From a checkpoint of a small segmentation model.
Data: trained on Sentinel-2 satellite tiles (TerraMesh), 24.1 epochs.
Rows from block 8 of a small segmentation model, named by matrix and row number. Rows with one number belong to one channel. Each number is 200 + 20 x the weight over its row's rms, rounded and kept within 0 to 999. All counts start at 0. After the name is the row's rms in percent of the matrix's.
After each channel's rows are labels from the 100 images, of 14976, where the channel reaches its highest value: "responds to" is what is common among them. Only what is clearly more common there than usual is listed. The data: Sentinel-2 satellite tiles (TerraMesh).
# convs0: first 3x3 conv (model.decb.0.0.convs.0.weight, 128x256x3x3, each kernel summed), inputs 0-255
# convs1: second 3x3 conv (model.decb.0.0.convs.1.weight, 128x128x3x3, transposed, each kernel summed), outputs 0-127

convs0.19,100,198,191,203,202,192,200,190,212,215,200,206,211,200,181,204,185,204,197,175,180,198,207,183,185,205,199,191,204,178,203,183,208,219,216,196,186,204,218,204,191,198,189,194,211,186,212,211,183,200,203,204,196,230,203,194,200,211,208,165,182,201,207,198,195,196,211,204,196,175,202,198,188,191,212,207,201,201,203,207,185,186,186,194,200,189,208,192,191,196,193,209,183,186,208,184,199,203,197,198,212,181,177,205,201,203,194,199,185,192,196,189,202,207,203,196,186,199,207,199,170,222,201,183,181,195,207,195,197,241,169,209,241,222,181,246,215,188,191,199,208,156,211,238,184,190,199,218,197,211,158,163,225,185,212,213,192,143,215,258,174,194,174,197,158,168,186,186,191,245,174,205,175,182,226,217,228,172,195,210,183,181,207,124,247,219,234,173,256,196,181,206,192,191,192,214,189,174,193,176,200,229,196,230,177,221,235,177,211,211,202,188,149,208,177,224,170,185,182,229,198,213,226,192,151,214,221,204,238,211,198,233,191,185,247,222,217,175,190,194,150,167,170,224,196,191,162,195,231,219,233,184,171,229,180,215,151
convs1.19,104,222,185,206,181,248,191,184,196,182,181,201,213,158,171,212,231,189,202,190,214,182,200,184,191,206,211,164,204,220,212,187,202,222,209,188,177,177,222,202,175,211,170,189,174,195,195,221,175,215,210,199,200,229,211,239,144,245,227,229,167,190,170,204,214,178,166,197,227,220,214,190,210,170,206,198,220,210,232,235,173,192,222,197,186,195,192,204,202,190,196,176,173,197,187,190,213,160,179,213,196,192,192,187,187,197,201,196,228,169,236,194,165,201,192,179,190,204,212,226,179,196,208,204,237,196,188,173,178
responds to: water; flooded vegetation

convs0.99,111,191,198,196,188,208,195,210,193,186,188,210,213,183,197,196,193,191,226,197,186,206,200,197,190,212,196,214,196,194,206,188,199,195,189,204,205,196,211,205,194,201,197,200,219,201,192,209,192,201,199,196,196,200,192,205,195,193,180,210,205,223,199,210,205,201,193,212,197,197,209,198,193,192,210,209,223,218,193,201,200,211,192,201,198,193,217,185,204,202,217,197,184,199,187,200,215,199,186,193,184,184,203,180,178,195,198,202,201,191,212,213,199,193,201,205,175,207,222,194,199,202,202,202,192,182,177,217,185,196,190,218,204,212,201,169,179,209,202,183,202,207,210,210,156,181,202,211,180,198,208,211,199,168,250,163,178,186,154,152,216,233,157,182,235,203,195,204,227,204,218,174,181,158,198,179,220,195,183,244,205,193,241,173,235,206,212,236,216,249,222,168,256,171,209,141,199,188,233,248,205,196,195,178,174,184,168,192,160,183,231,180,221,172,165,176,203,197,174,198,237,162,168,194,190,256,222,207,254,202,218,211,189,210,192,187,187,163,166,182,219,156,185,153,171,165,219,188,197,175,139,159,184,245,207,166,196
convs1.99,116,221,190,195,201,195,170,186,222,211,231,184,173,213,186,180,194,202,185,172,236,217,180,184,201,183,196,209,221,215,169,203,155,170,195,219,221,136,199,193,208,191,178,171,225,166,195,188,184,173,205,192,182,218,223,223,219,190,183,214,194,233,214,222,189,210,152,214,230,235,196,228,208,233,201,216,202,225,165,215,172,160,186,198,196,193,184,190,210,189,160,204,210,204,198,177,189,217,216,217,216,188,224,191,191,205,213,192,179,224,192,186,174,171,221,215,183,216,208,192,219,204,215,178,185,177,226,222,197
responds to: water; flooded vegetation

convs0.10,105,209,211,209,198,218,194,204,201,198,202,200,203,217,194,182,190,206,195,203,191,201,214,193,181,204,201,203,205,178,204,193,206,196,197,195,195,197,211,206,203,198,198,213,207,192,183,197,210,202,201,199,202,178,198,195,195,198,179,206,205,198,205,193,199,197,192,193,209,198,195,201,194,193,190,198,205,178,196,197,201,199,200,197,200,192,187,200,193,205,204,198,211,196,204,192,199,205,203,207,203,200,218,215,194,192,196,194,209,217,207,203,195,190,198,205,207,185,201,200,203,196,191,206,207,197,212,185,206,155,233,201,174,138,198,250,216,213,191,197,198,239,224,165,173,203,191,236,207,199,183,214,186,235,198,224,203,238,164,154,183,174,215,239,173,197,206,222,158,212,172,183,197,233,230,201,183,207,166,197,214,201,163,220,187,178,208,225,195,211,184,242,145,139,215,191,221,174,211,177,157,193,231,169,209,167,182,246,236,190,201,202,221,217,238,201,182,194,214,192,221,221,189,230,189,162,196,210,167,159,208,241,209,205,201,220,195,268,183,189,140,221,151,211,212,198,212,269,206,187,225,222,177,119,204,184,205
convs1.10,111,207,181,180,163,201,189,165,183,175,180,185,209,168,212,186,217,216,191,230,217,198,184,179,223,200,190,223,219,225,196,216,197,193,166,167,188,158,195,168,205,200,193,224,214,201,187,179,167,218,234,174,195,198,201,217,210,186,187,192,166,179,186,194,217,208,211,174,194,188,187,220,224,196,173,192,217,233,211,237,172,152,174,192,197,194,207,182,220,177,209,177,157,199,218,195,199,207,216,192,202,204,203,183,185,204,222,194,212,159,182,214,189,202,188,171,181,228,171,163,187,193,189,210,155,171,221,172,195
responds to: clouds

convs0.2,102,205,187,202,199,195,208,201,195,194,195,200,199,205,199,203,187,205,200,186,198,200,200,179,186,211,195,203,206,153,203,187,195,219,203,209,185,210,208,205,184,194,183,195,188,194,193,202,169,209,202,182,186,177,208,201,199,205,176,200,196,190,199,192,194,205,206,194,213,200,208,191,192,190,206,199,195,181,192,200,194,180,192,200,192,190,199,212,199,191,199,202,203,197,183,201,182,187,195,208,190,218,177,211,198,198,194,206,192,205,194,202,194,208,197,195,186,175,200,194,176,207,208,176,214,194,179,194,196,162,198,205,219,193,142,190,209,147,202,203,196,232,177,225,162,212,177,178,154,216,192,248,175,204,212,172,195,178,200,190,180,198,190,175,198,247,221,216,192,220,175,203,186,179,179,180,259,225,180,169,246,182,190,186,154,208,150,181,170,207,187,183,181,193,261,201,202,179,159,216,227,223,232,198,235,217,182,160,175,250,170,161,230,180,140,244,171,172,190,223,163,186,216,238,185,188,209,196,183,192,214,207,206,198,210,196,206,178,174,234,156,231,175,218,204,205,246,210,247,216,196,222,156,185,209,181,198
convs1.2,101,208,223,180,194,164,200,174,199,219,183,197,209,178,214,178,205,184,216,167,223,207,245,199,221,236,208,160,163,175,199,233,176,251,211,188,203,185,196,222,199,208,221,195,227,218,191,173,201,210,187,183,193,200,206,187,208,201,211,243,202,202,203,198,206,180,180,222,163,190,227,182,217,216,197,215,187,240,209,195,208,183,214,194,195,184,255,191,192,215,201,195,210,183,188,176,228,218,186,193,197,171,197,191,217,185,214,216,233,232,216,205,166,192,150,228,216,227,211,187,177,190,203,177,186,196,172,221,204
responds to: snow or ice; main land cover: snow or ice

convs0.88,093,176,212,204,204,213,202,206,218,188,201,222,187,203,216,205,197,196,216,228,192,210,186,208,202,214,211,188,196,231,215,213,187,213,202,188,183,189,198,193,210,186,194,199,201,197,192,190,210,198,183,186,212,221,221,192,201,222,189,225,203,214,197,207,198,211,195,215,213,202,213,215,218,206,201,196,203,211,201,189,210,190,195,198,216,200,167,196,208,205,216,194,218,194,217,202,222,204,208,197,198,201,219,182,223,211,212,201,209,200,174,201,204,189,182,203,231,219,203,200,239,213,205,230,187,234,203,199,215,126,197,202,160,198,206,152,179,236,223,227,217,207,205,180,228,216,197,197,202,150,191,200,199,202,145,180,198,219,217,210,188,149,185,179,188,198,174,200,182,220,204,211,200,150,197,200,243,189,180,183,209,216,212,191,169,206,179,212,179,185,167,164,268,191,242,207,199,187,204,212,243,205,212,168,199,163,136,210,182,212,188,193,174,200,170,242,130,198,225,205,217,202,150,201,155,211,201,197,240,167,186,212,193,208,173,173,203,247,205,214,209,201,200,200,194,244,209,219,193,207,201,245,191,182,201,189,220
convs1.88,083,197,207,192,214,192,169,164,215,224,213,204,217,176,199,212,170,196,210,198,224,185,171,169,184,184,215,202,167,210,208,171,192,194,198,211,186,207,192,221,188,190,203,173,189,204,222,186,212,183,133,176,197,202,226,184,201,192,214,183,207,207,184,168,199,187,228,163,189,206,221,208,192,228,209,177,178,186,209,196,226,166,183,199,205,217,220,187,193,193,195,196,175,227,246,178,179,200,261,233,225,171,223,251,209,176,211,185,219,240,196,223,202,209,206,183,208,188,177,190,184,211,185,217,185,172,186,199,197
responds to: snow or ice; bare ground; main land cover: snow or ice

convs0.49,100,190,192,205,215,218,200,197,219,235,185,193,196,232,199,211,185,197,189,192,187,203,229,215,180,209,191,207,209,201,212,207,208,217,202,195,215,202,199,201,181,183,200,224,222,185,200,194,191,198,208,229,219,179,210,215,197,202,170,189,186,192,213,220,196,201,193,191,216,188,203,194,204,193,201,216,191,226,196,191,201,212,215,198,212,218,187,225,207,200,211,209,205,199,208,206,198,209,201,224,211,221,193,217,211,175,215,211,203,210,219,207,211,216,204,208,212,189,203,213,214,225,197,222,180,194,172,202,212,236,183,222,140,246,207,210,250,255,233,261,229,181,155,218,179,238,197,214,173,200,214,182,206,203,246,223,171,214,170,170,160,215,231,246,215,187,202,175,205,229,235,188,220,147,144,190,222,171,194,184,219,202,196,194,188,192,173,213,193,198,229,210,191,161,181,192,205,155,198,198,214,199,220,178,207,204,227,173,225,194,169,224,211,172,201,203,191,193,226,228,201,197,167,222,196,237,194,213,193,189,170,154,176,189,200,196,209,174,192,171,163,211,217,185,212,213,195,200,157,207,161,214,176,146,206,211,197
convs1.49,090,191,181,174,161,226,193,180,200,186,202,209,169,220,178,190,170,211,197,217,187,193,217,235,244,217,197,201,216,189,193,189,208,166,216,195,219,209,203,187,206,218,235,218,201,164,186,184,233,215,204,170,219,191,191,215,200,211,173,183,195,197,183,176,173,191,180,180,182,209,208,153,218,197,186,227,207,222,194,167,210,215,212,199,178,173,221,233,188,210,168,254,225,261,225,185,230,187,187,182,182,177,198,205,194,229,199,192,209,195,187,206,182,169,181,219,192,204,191,208,213,223,192,218,170,229,206,203,195
responds to: snow or ice; main land cover: snow or ice

convs0.81,117,199,205,207,201,205,198,202,197,194,208,205,213,185,215,196,198,212,213,195,205,221,197,172,200,201,205,189,208,201,182,190,221,198,206,191,207,210,207,190,203,187,202,200,187,214,202,206,214,210,188,202,206,215,221,200,205,203,196,193,205,192,196,209,210,201,197,204,200,212,201,193,197,189,200,202,172,208,202,199,206,177,202,200,209,204,198,207,199,210,201,206,194,199,198,204,190,196,206,210,207,180,218,210,198,195,191,196,192,190,192,205,185,212,206,197,237,210,205,176,209,204,198,163,195,200,215,224,201,201,205,209,171,220,169,219,204,218,220,199,173,238,196,233,243,215,153,210,197,250,166,218,186,225,169,247,179,180,138,200,199,168,203,191,231,137,243,178,189,202,213,176,210,181,194,188,179,211,184,214,215,240,202,205,225,163,194,212,189,197,158,174,222,192,188,226,211,179,211,225,186,163,160,194,165,171,212,192,211,305,224,235,179,210,197,213,230,247,201,182,207,196,187,229,243,209,206,241,192,163,187,170,203,187,256,198,217,190,183,212,231,162,190,172,220,190,172,210,236,216,180,207,211,160,187,168,188
convs1.81,109,213,160,194,216,224,225,166,211,215,247,203,212,207,223,179,182,203,154,160,206,179,210,162,206,167,184,194,209,184,165,202,218,189,213,163,194,207,219,190,212,204,198,224,191,214,204,193,186,191,191,184,207,220,203,186,206,194,210,199,204,215,175,206,197,194,186,196,198,211,216,165,233,182,178,239,186,198,222,212,225,207,215,225,218,200,180,213,182,187,197,233,209,164,211,196,180,206,190,188,168,171,196,189,168,191,177,219,181,202,196,215,194,174,193,209,192,188,218,237,166,168,228,155,182,147,204,188,194
responds to: main land cover: rangeland

convs0.4,082,212,193,184,188,188,217,198,195,194,170,215,196,196,204,203,200,205,215,195,191,191,209,193,183,206,212,193,184,183,173,181,218,207,202,196,184,195,212,186,192,195,193,211,200,218,201,194,189,203,193,192,211,211,169,218,191,184,216,196,208,199,207,209,192,198,183,215,212,199,223,214,186,189,196,177,201,222,192,201,199,198,198,197,216,209,200,219,211,200,205,221,185,199,200,175,176,203,202,218,190,202,177,196,212,196,212,205,190,204,203,198,220,179,206,177,221,197,199,199,197,199,204,184,191,195,192,207,196,201,215,191,192,180,205,203,178,200,189,204,247,201,224,179,210,202,187,207,271,197,222,202,212,154,189,177,158,200,244,177,226,197,193,205,223,219,168,202,218,201,216,217,204,162,224,164,182,193,254,169,147,187,223,225,195,241,194,163,215,177,210,222,227,197,216,231,226,160,191,189,215,186,192,204,186,210,194,218,214,200,192,193,181,230,239,224,196,188,210,200,201,265,183,244,217,174,206,181,198,137,230,108,234,150,210,193,258,202,254,197,237,216,185,221,202,182,190,205,207,225,212,186,235,200,186,224,210
convs1.4,087,205,208,235,214,197,195,202,172,215,188,210,202,174,183,227,201,194,190,196,215,199,187,214,188,208,249,181,176,172,188,183,187,212,195,184,174,220,186,194,226,196,219,204,226,221,194,192,228,192,204,225,207,197,184,204,208,207,196,195,245,199,201,218,193,172,175,185,185,220,138,250,227,227,202,223,224,217,196,194,229,202,221,174,209,221,193,193,216,234,197,141,216,190,165,155,215,182,189,190,183,197,231,227,171,204,173,206,187,193,214,201,207,211,172,193,162,188,184,204,220,218,169,214,214,212,207,190,189
responds to: crops; main land cover: crops; clouds

convs0.18,117,212,216,204,196,213,183,212,198,211,190,206,210,206,201,213,212,202,203,213,194,209,206,196,185,198,204,207,206,179,211,206,206,200,205,196,193,214,196,199,212,207,201,207,207,202,201,209,219,230,207,189,201,186,191,217,197,206,198,202,215,202,212,199,212,216,200,205,210,212,208,213,199,205,198,209,202,203,195,197,196,199,204,205,204,190,204,203,200,202,196,202,203,207,201,211,189,195,196,187,190,204,203,203,202,195,197,204,206,215,202,207,200,199,200,196,244,164,194,200,203,200,205,205,231,192,207,199,198,182,198,195,213,171,156,201,212,201,166,172,222,185,190,198,243,185,237,191,224,188,182,215,190,183,265,194,208,196,220,175,213,210,176,162,214,174,182,201,193,245,161,167,144,219,228,205,125,202,188,232,173,192,218,127,188,210,213,208,194,211,196,168,169,162,185,232,209,215,196,198,188,166,190,205,242,165,207,178,197,216,176,209,186,174,207,256,191,211,199,170,211,165,223,185,141,196,219,214,183,205,198,243,232,222,176,181,200,222,188,204,184,212,220,219,151,195,129,170,233,191,216,230,181,263,245,205,225
convs1.18,111,200,165,204,201,214,172,229,215,217,257,194,212,195,192,165,201,216,215,187,216,217,207,181,206,228,208,177,216,208,193,218,204,240,221,181,180,158,185,207,194,191,208,203,190,172,187,186,174,240,177,211,176,191,160,180,186,200,194,160,196,247,220,198,205,203,211,205,196,184,180,191,199,203,212,191,178,209,205,199,212,213,217,219,156,178,217,181,179,193,172,186,183,254,178,176,226,197,209,213,182,194,212,180,254,210,224,206,184,215,210,198,189,220,228,243,186,197,199,215,215,196,202,174,208,212,177,198,196
responds to: water; snow or ice; flooded vegetation

convs0.45,109,203,201,197,192,183,205,203,197,193,216,188,201,200,184,204,199,196,193,192,200,200,192,180,213,187,198,203,186,204,214,202,202,193,211,200,189,188,189,189,203,194,208,198,191,198,192,214,202,204,200,204,200,196,184,203,211,193,210,181,206,202,206,204,206,208,204,189,181,191,194,195,199,210,189,207,201,204,191,200,209,198,191,194,189,214,201,203,208,192,200,193,192,189,197,195,196,198,189,193,202,187,208,206,194,212,184,200,203,199,194,199,194,200,202,183,188,213,211,199,187,204,192,203,196,205,215,189,203,210,247,260,166,176,167,226,192,178,180,207,203,173,203,220,182,181,164,171,256,157,205,146,217,216,240,206,231,189,165,187,220,225,188,175,198,196,167,192,199,240,188,176,163,242,217,181,216,175,216,189,176,206,167,209,227,225,174,198,219,187,182,213,216,198,181,187,179,195,152,210,190,164,262,240,155,200,182,202,200,228,180,208,206,203,172,127,183,169,189,138,147,189,231,223,195,192,147,195,148,180,227,206,151,222,225,188,168,195,244,207,239,164,188,205,201,186,214,201,187,170,234,186,233,226,187,194,181
convs1.45,105,176,186,221,247,201,182,218,188,218,201,217,211,193,197,219,197,205,151,234,215,199,182,205,207,187,197,213,186,188,170,184,156,266,200,215,199,203,200,202,187,195,206,187,193,201,166,179,188,174,191,195,238,191,171,245,189,191,205,190,191,189,213,212,243,211,194,203,208,203,218,211,193,199,226,196,190,212,203,227,168,171,208,200,218,195,165,199,241,161,229,191,202,199,220,188,183,208,191,176,198,224,166,172,216,243,181,173,198,210,217,195,203,207,175,204,188,214,199,210,168,155,219,187,192,180,207,205,189
responds to: crops; built area; main land cover: crops

convs0.61,100,207,206,207,203,194,198,211,200,205,220,214,203,218,205,197,196,197,195,216,190,192,209,199,208,195,201,218,203,167,203,191,217,194,196,201,186,191,191,196,196,212,191,199,199,203,201,210,193,212,194,208,196,193,222,215,196,193,226,216,181,207,208,203,200,194,189,214,196,210,209,204,192,198,187,208,188,209,202,200,197,171,195,223,226,200,221,185,193,200,205,196,190,192,203,198,202,193,194,193,202,191,182,211,200,200,193,197,205,196,200,199,212,206,205,196,236,203,200,190,190,217,192,198,199,204,243,214,192,189,249,181,220,175,217,213,219,206,214,253,211,175,208,195,150,198,187,177,196,194,186,176,235,165,197,206,232,232,191,94,213,158,208,204,155,205,210,194,188,204,220,209,201,198,198,174,208,175,198,171,217,208,177,241,160,171,180,204,196,216,188,218,177,215,229,211,232,169,208,230,174,187,215,267,178,237,195,227,226,178,210,179,182,214,229,199,164,159,190,205,150,199,217,173,188,209,187,217,160,137,230,188,206,181,218,210,222,208,169,165,215,173,195,173,237,180,209,149,171,208,220,218,182,229,203,223,161
convs1.61,102,199,161,198,195,201,214,215,181,188,246,235,174,189,181,182,169,200,189,203,198,199,185,214,221,209,169,192,211,182,205,194,207,204,221,208,184,205,213,178,235,212,162,192,219,203,222,174,213,223,193,210,207,238,186,211,180,182,162,190,204,187,214,185,185,196,204,192,213,198,176,164,229,223,186,225,197,231,158,189,172,207,193,197,174,211,198,222,176,188,190,173,153,178,226,189,213,217,212,158,224,166,196,178,232,189,195,181,228,169,203,223,178,204,187,194,224,203,202,184,186,150,193,210,194,232,196,212,181
responds to: crops; main land cover: crops

convs0.79,112,179,195,200,203,207,201,190,207,208,199,211,209,212,192,183,210,195,208,185,204,202,208,187,215,201,207,221,197,217,198,196,213,192,191,197,202,197,197,183,210,189,193,198,195,197,199,200,190,206,204,206,200,204,201,194,198,185,228,184,218,199,194,191,201,159,202,199,193,206,199,191,198,184,205,195,200,186,186,201,200,200,206,197,196,200,210,213,216,201,198,204,200,192,188,199,202,209,207,202,187,189,205,207,178,187,211,179,203,204,204,204,187,212,206,183,200,208,207,201,229,197,199,185,214,203,251,188,204,198,254,187,185,176,225,217,167,139,172,174,221,186,182,189,190,224,210,222,186,175,229,203,181,239,215,167,187,213,224,193,156,132,192,165,178,225,180,209,204,191,215,199,150,199,202,177,143,224,237,226,188,187,199,209,169,165,239,182,191,216,244,207,177,203,207,199,168,249,192,204,226,219,203,169,233,223,166,182,195,230,178,175,216,233,151,191,234,213,228,178,184,164,243,217,205,163,176,163,183,165,173,165,203,191,175,234,181,154,204,174,165,200,176,181,217,221,210,175,198,187,187,207,194,214,142,166,196
convs1.79,108,201,174,193,182,196,209,223,211,206,197,230,204,205,162,189,168,193,194,169,188,175,207,216,182,200,185,240,198,221,201,221,179,229,179,187,174,174,192,193,209,196,165,166,204,214,222,208,144,181,210,197,214,224,176,230,191,191,212,215,210,181,200,215,222,191,221,191,182,230,201,203,187,193,209,194,174,229,209,206,178,236,227,212,220,183,193,184,188,193,192,216,180,201,216,192,194,233,205,154,181,229,169,230,202,204,196,246,214,169,215,222,207,201,178,181,255,204,211,179,193,195,204,163,200,174,201,228,206
responds to: clouds

convs0.37,116,214,204,192,185,215,198,200,212,201,206,218,199,212,198,200,205,201,201,224,203,202,234,193,196,208,201,208,201,173,196,203,199,209,206,194,170,194,197,188,210,208,214,218,197,183,196,203,193,193,199,189,200,205,191,179,203,208,206,221,194,201,206,206,196,199,194,189,213,206,212,206,203,183,190,201,202,202,203,204,198,194,204,201,207,196,201,205,204,197,201,195,205,194,201,183,198,197,186,204,210,203,192,191,178,193,191,197,199,217,202,192,198,207,195,201,197,186,207,199,219,201,182,169,213,187,219,204,224,220,163,226,194,200,218,153,232,225,202,190,190,184,215,224,270,235,133,180,212,151,185,219,171,248,169,180,238,174,168,187,206,179,230,189,187,245,214,189,248,179,235,212,204,209,201,168,208,214,214,259,207,186,211,207,177,206,222,178,206,155,204,196,170,170,221,185,174,186,190,189,205,207,175,199,182,165,122,159,213,238,208,154,217,238,220,189,234,233,167,226,241,204,189,233,179,200,218,212,206,238,234,173,213,205,231,222,218,191,210,210,196,200,217,177,236,206,196,153,185,218,199,183,198,184,166,188,162
convs1.37,101,185,215,176,204,234,211,206,201,204,203,209,192,176,179,187,222,204,223,188,229,190,186,244,202,179,208,192,189,206,156,166,223,227,209,200,181,198,198,188,225,213,203,215,210,213,196,195,197,145,228,214,192,219,196,153,203,204,206,213,164,197,225,193,166,224,219,183,202,156,237,214,209,199,221,201,184,220,214,193,167,184,212,204,197,209,219,201,169,208,197,222,178,186,156,191,208,201,201,190,188,164,224,193,204,159,152,198,185,204,218,206,227,182,215,201,206,207,184,197,210,188,177,228,245,193,165,227,198
responds to: snow or ice; main land cover: snow or ice

convs0.8,094,205,211,215,192,185,194,199,210,180,202,175,201,188,185,196,187,197,200,197,201,210,194,200,187,201,202,211,206,193,184,201,185,196,203,188,205,203,201,176,188,195,200,195,192,193,195,192,202,181,204,211,202,187,198,203,190,189,193,182,184,209,206,201,206,203,200,190,209,188,203,203,188,191,199,166,184,198,183,200,195,192,194,198,175,205,203,198,190,194,209,205,217,199,215,193,179,199,206,205,206,200,196,186,203,185,207,205,202,202,206,191,189,206,196,188,226,199,205,195,168,206,203,187,198,199,174,216,209,181,163,225,209,168,211,194,197,201,190,180,197,226,211,246,238,169,162,237,203,226,167,168,211,212,174,207,164,182,235,188,232,144,228,222,175,206,162,214,164,227,213,237,199,144,237,196,124,181,187,199,190,187,187,196,186,203,262,179,229,160,172,214,181,154,206,207,205,211,188,249,200,191,211,235,203,197,184,225,201,194,196,236,234,170,210,207,213,220,197,203,182,133,199,214,169,220,197,196,259,229,191,231,188,160,199,201,182,203,203,236,216,159,210,205,222,206,184,149,167,200,199,169,173,251,220,193,209
convs1.8,093,200,171,178,189,214,194,212,205,187,218,167,215,188,225,208,221,209,214,189,218,204,204,163,198,205,223,189,203,201,202,189,238,249,198,196,196,197,167,179,219,212,183,248,178,216,199,213,202,194,210,227,218,205,181,211,156,226,198,210,177,195,201,180,235,193,177,181,236,244,208,198,229,185,173,184,192,184,197,197,199,222,216,204,194,188,160,207,176,151,183,223,189,218,198,206,201,204,207,222,182,193,193,267,179,212,170,144,192,183,203,171,200,200,218,216,187,214,187,203,212,193,190,179,204,212,209,216,212
responds to: main land cover: rangeland

convs0.102,107,197,200,195,204,209,196,205,202,203,188,231,208,194,196,195,206,195,194,229,208,213,201,189,205,191,197,197,203,216,200,193,214,209,209,210,208,204,196,202,200,204,197,196,194,206,199,210,197,206,208,197,213,215,215,204,201,208,205,185,206,195,186,206,205,214,191,199,183,191,198,212,204,213,207,213,174,193,200,200,202,197,193,207,187,196,209,193,204,193,199,212,200,197,193,211,180,190,201,177,199,211,208,191,207,199,192,201,208,194,185,202,211,207,211,201,223,193,209,203,200,197,208,197,196,215,217,201,192,208,242,207,170,187,231,206,205,263,226,212,224,200,197,188,171,222,199,174,216,211,181,192,188,219,168,230,185,231,226,197,226,141,131,183,201,212,179,216,159,220,230,213,214,179,195,198,184,209,176,209,200,172,190,187,166,196,182,198,189,160,218,185,202,199,243,223,174,195,189,200,174,234,277,225,229,218,186,202,197,158,167,155,189,167,173,207,210,167,184,211,197,206,204,190,216,185,161,233,179,169,191,226,201,170,171,239,177,166,177,190,191,181,149,229,249,174,174,239,203,187,192,187,174,201,172,185,96
convs1.102,107,162,188,199,200,202,179,228,229,169,188,204,201,193,202,181,168,169,188,181,211,171,198,210,204,175,195,209,190,194,207,217,191,194,206,170,193,216,176,192,192,179,177,204,171,193,214,196,166,189,186,209,220,207,160,232,170,235,236,216,188,181,190,186,167,200,197,187,225,172,171,206,191,204,212,262,160,193,200,191,212,188,203,203,197,218,198,205,206,174,218,191,225,190,203,188,188,182,207,208,231,191,210,199,236,192,171,211,223,162,204,241,194,224,170,170,187,220,181,204,213,166,197,173,211,242,202,223,212
responds to: clouds

convs0.12,093,200,212,210,185,185,206,185,212,201,198,201,197,235,209,197,200,217,204,191,208,191,215,218,198,228,200,182,191,192,216,191,200,199,215,183,193,193,211,208,199,211,199,233,202,220,224,206,214,194,194,186,190,216,202,213,201,204,205,235,197,216,213,199,196,211,182,203,197,215,215,213,209,213,187,180,218,194,200,212,195,204,211,200,211,204,207,176,183,189,210,201,204,194,204,186,202,200,206,183,186,211,184,222,201,205,196,213,199,207,213,209,210,193,203,211,207,175,207,204,170,204,198,198,206,212,200,219,205,211,218,192,156,198,158,253,224,221,210,239,207,230,186,211,197,184,205,196,184,222,200,199,142,178,168,182,210,194,201,175,157,203,242,175,260,177,219,205,210,197,233,221,219,165,179,185,191,196,169,216,167,237,175,152,206,140,193,230,191,208,171,191,184,203,185,184,184,205,187,190,215,163,202,207,233,179,208,206,212,161,201,216,151,216,195,185,231,215,216,195,177,181,194,200,244,168,209,169,222,229,197,224,226,198,108,217,187,174,201,167,199,183,218,172,206,190,214,155,142,225,212,169,197,225,184,198,166
convs1.12,094,190,186,205,177,220,178,201,219,193,240,233,205,208,198,202,180,239,194,162,214,200,202,215,228,185,195,188,194,192,185,208,216,184,232,234,207,223,163,202,226,202,190,172,187,189,193,203,188,187,180,206,214,202,184,218,219,239,209,188,211,225,227,219,203,178,199,214,202,227,209,205,136,179,209,169,191,187,185,187,192,199,217,216,209,218,197,201,227,218,211,238,184,203,168,207,204,182,200,170,164,184,206,222,179,193,179,223,201,196,254,174,170,175,199,217,172,225,169,207,198,235,207,192,235,212,192,188,225
responds to: snow or ice; main land cover: snow or ice

convs0.17,097,206,197,202,209,202,192,213,202,231,201,208,194,200,200,193,206,215,184,198,199,215,215,180,198,201,190,208,201,180,204,213,193,189,204,193,201,206,203,197,209,194,198,208,197,191,202,196,204,216,204,212,202,193,203,190,201,201,183,200,192,179,187,191,201,209,206,184,201,201,200,198,202,197,208,209,177,205,213,190,194,205,186,207,185,202,189,200,191,193,205,202,205,199,194,191,177,212,211,218,201,208,183,203,196,199,206,191,203,205,210,199,210,203,202,201,180,204,195,189,206,216,188,190,220,187,210,199,203,265,197,165,167,209,217,187,218,253,160,219,192,153,204,208,187,204,159,246,239,220,188,144,180,174,191,174,189,209,237,231,232,182,249,164,229,152,206,226,195,198,171,213,202,223,214,191,194,169,194,164,189,180,207,208,219,180,178,210,176,160,205,170,200,131,172,214,195,156,176,153,172,160,200,162,188,229,174,196,225,209,207,227,224,191,245,170,181,255,232,201,193,158,142,239,158,210,203,209,181,185,196,177,217,223,212,205,209,210,181,190,150,195,208,239,184,227,221,186,224,206,204,221,193,190,203,189,183
convs1.17,105,199,197,204,204,226,214,198,212,200,171,208,190,184,201,245,192,192,214,230,212,190,182,193,241,183,180,218,204,200,224,201,221,185,227,190,191,232,168,171,159,207,149,224,201,196,176,206,239,223,226,210,204,202,215,209,226,194,156,219,228,193,214,189,213,204,213,196,194,177,178,197,208,217,204,180,224,239,220,187,190,201,185,183,193,182,206,195,149,209,215,210,235,205,203,193,191,195,210,210,206,183,197,201,260,142,202,158,175,213,182,186,177,192,214,190,176,188,212,210,205,208,203,208,190,177,215,190,222
responds to: built area; crops; main land cover: crops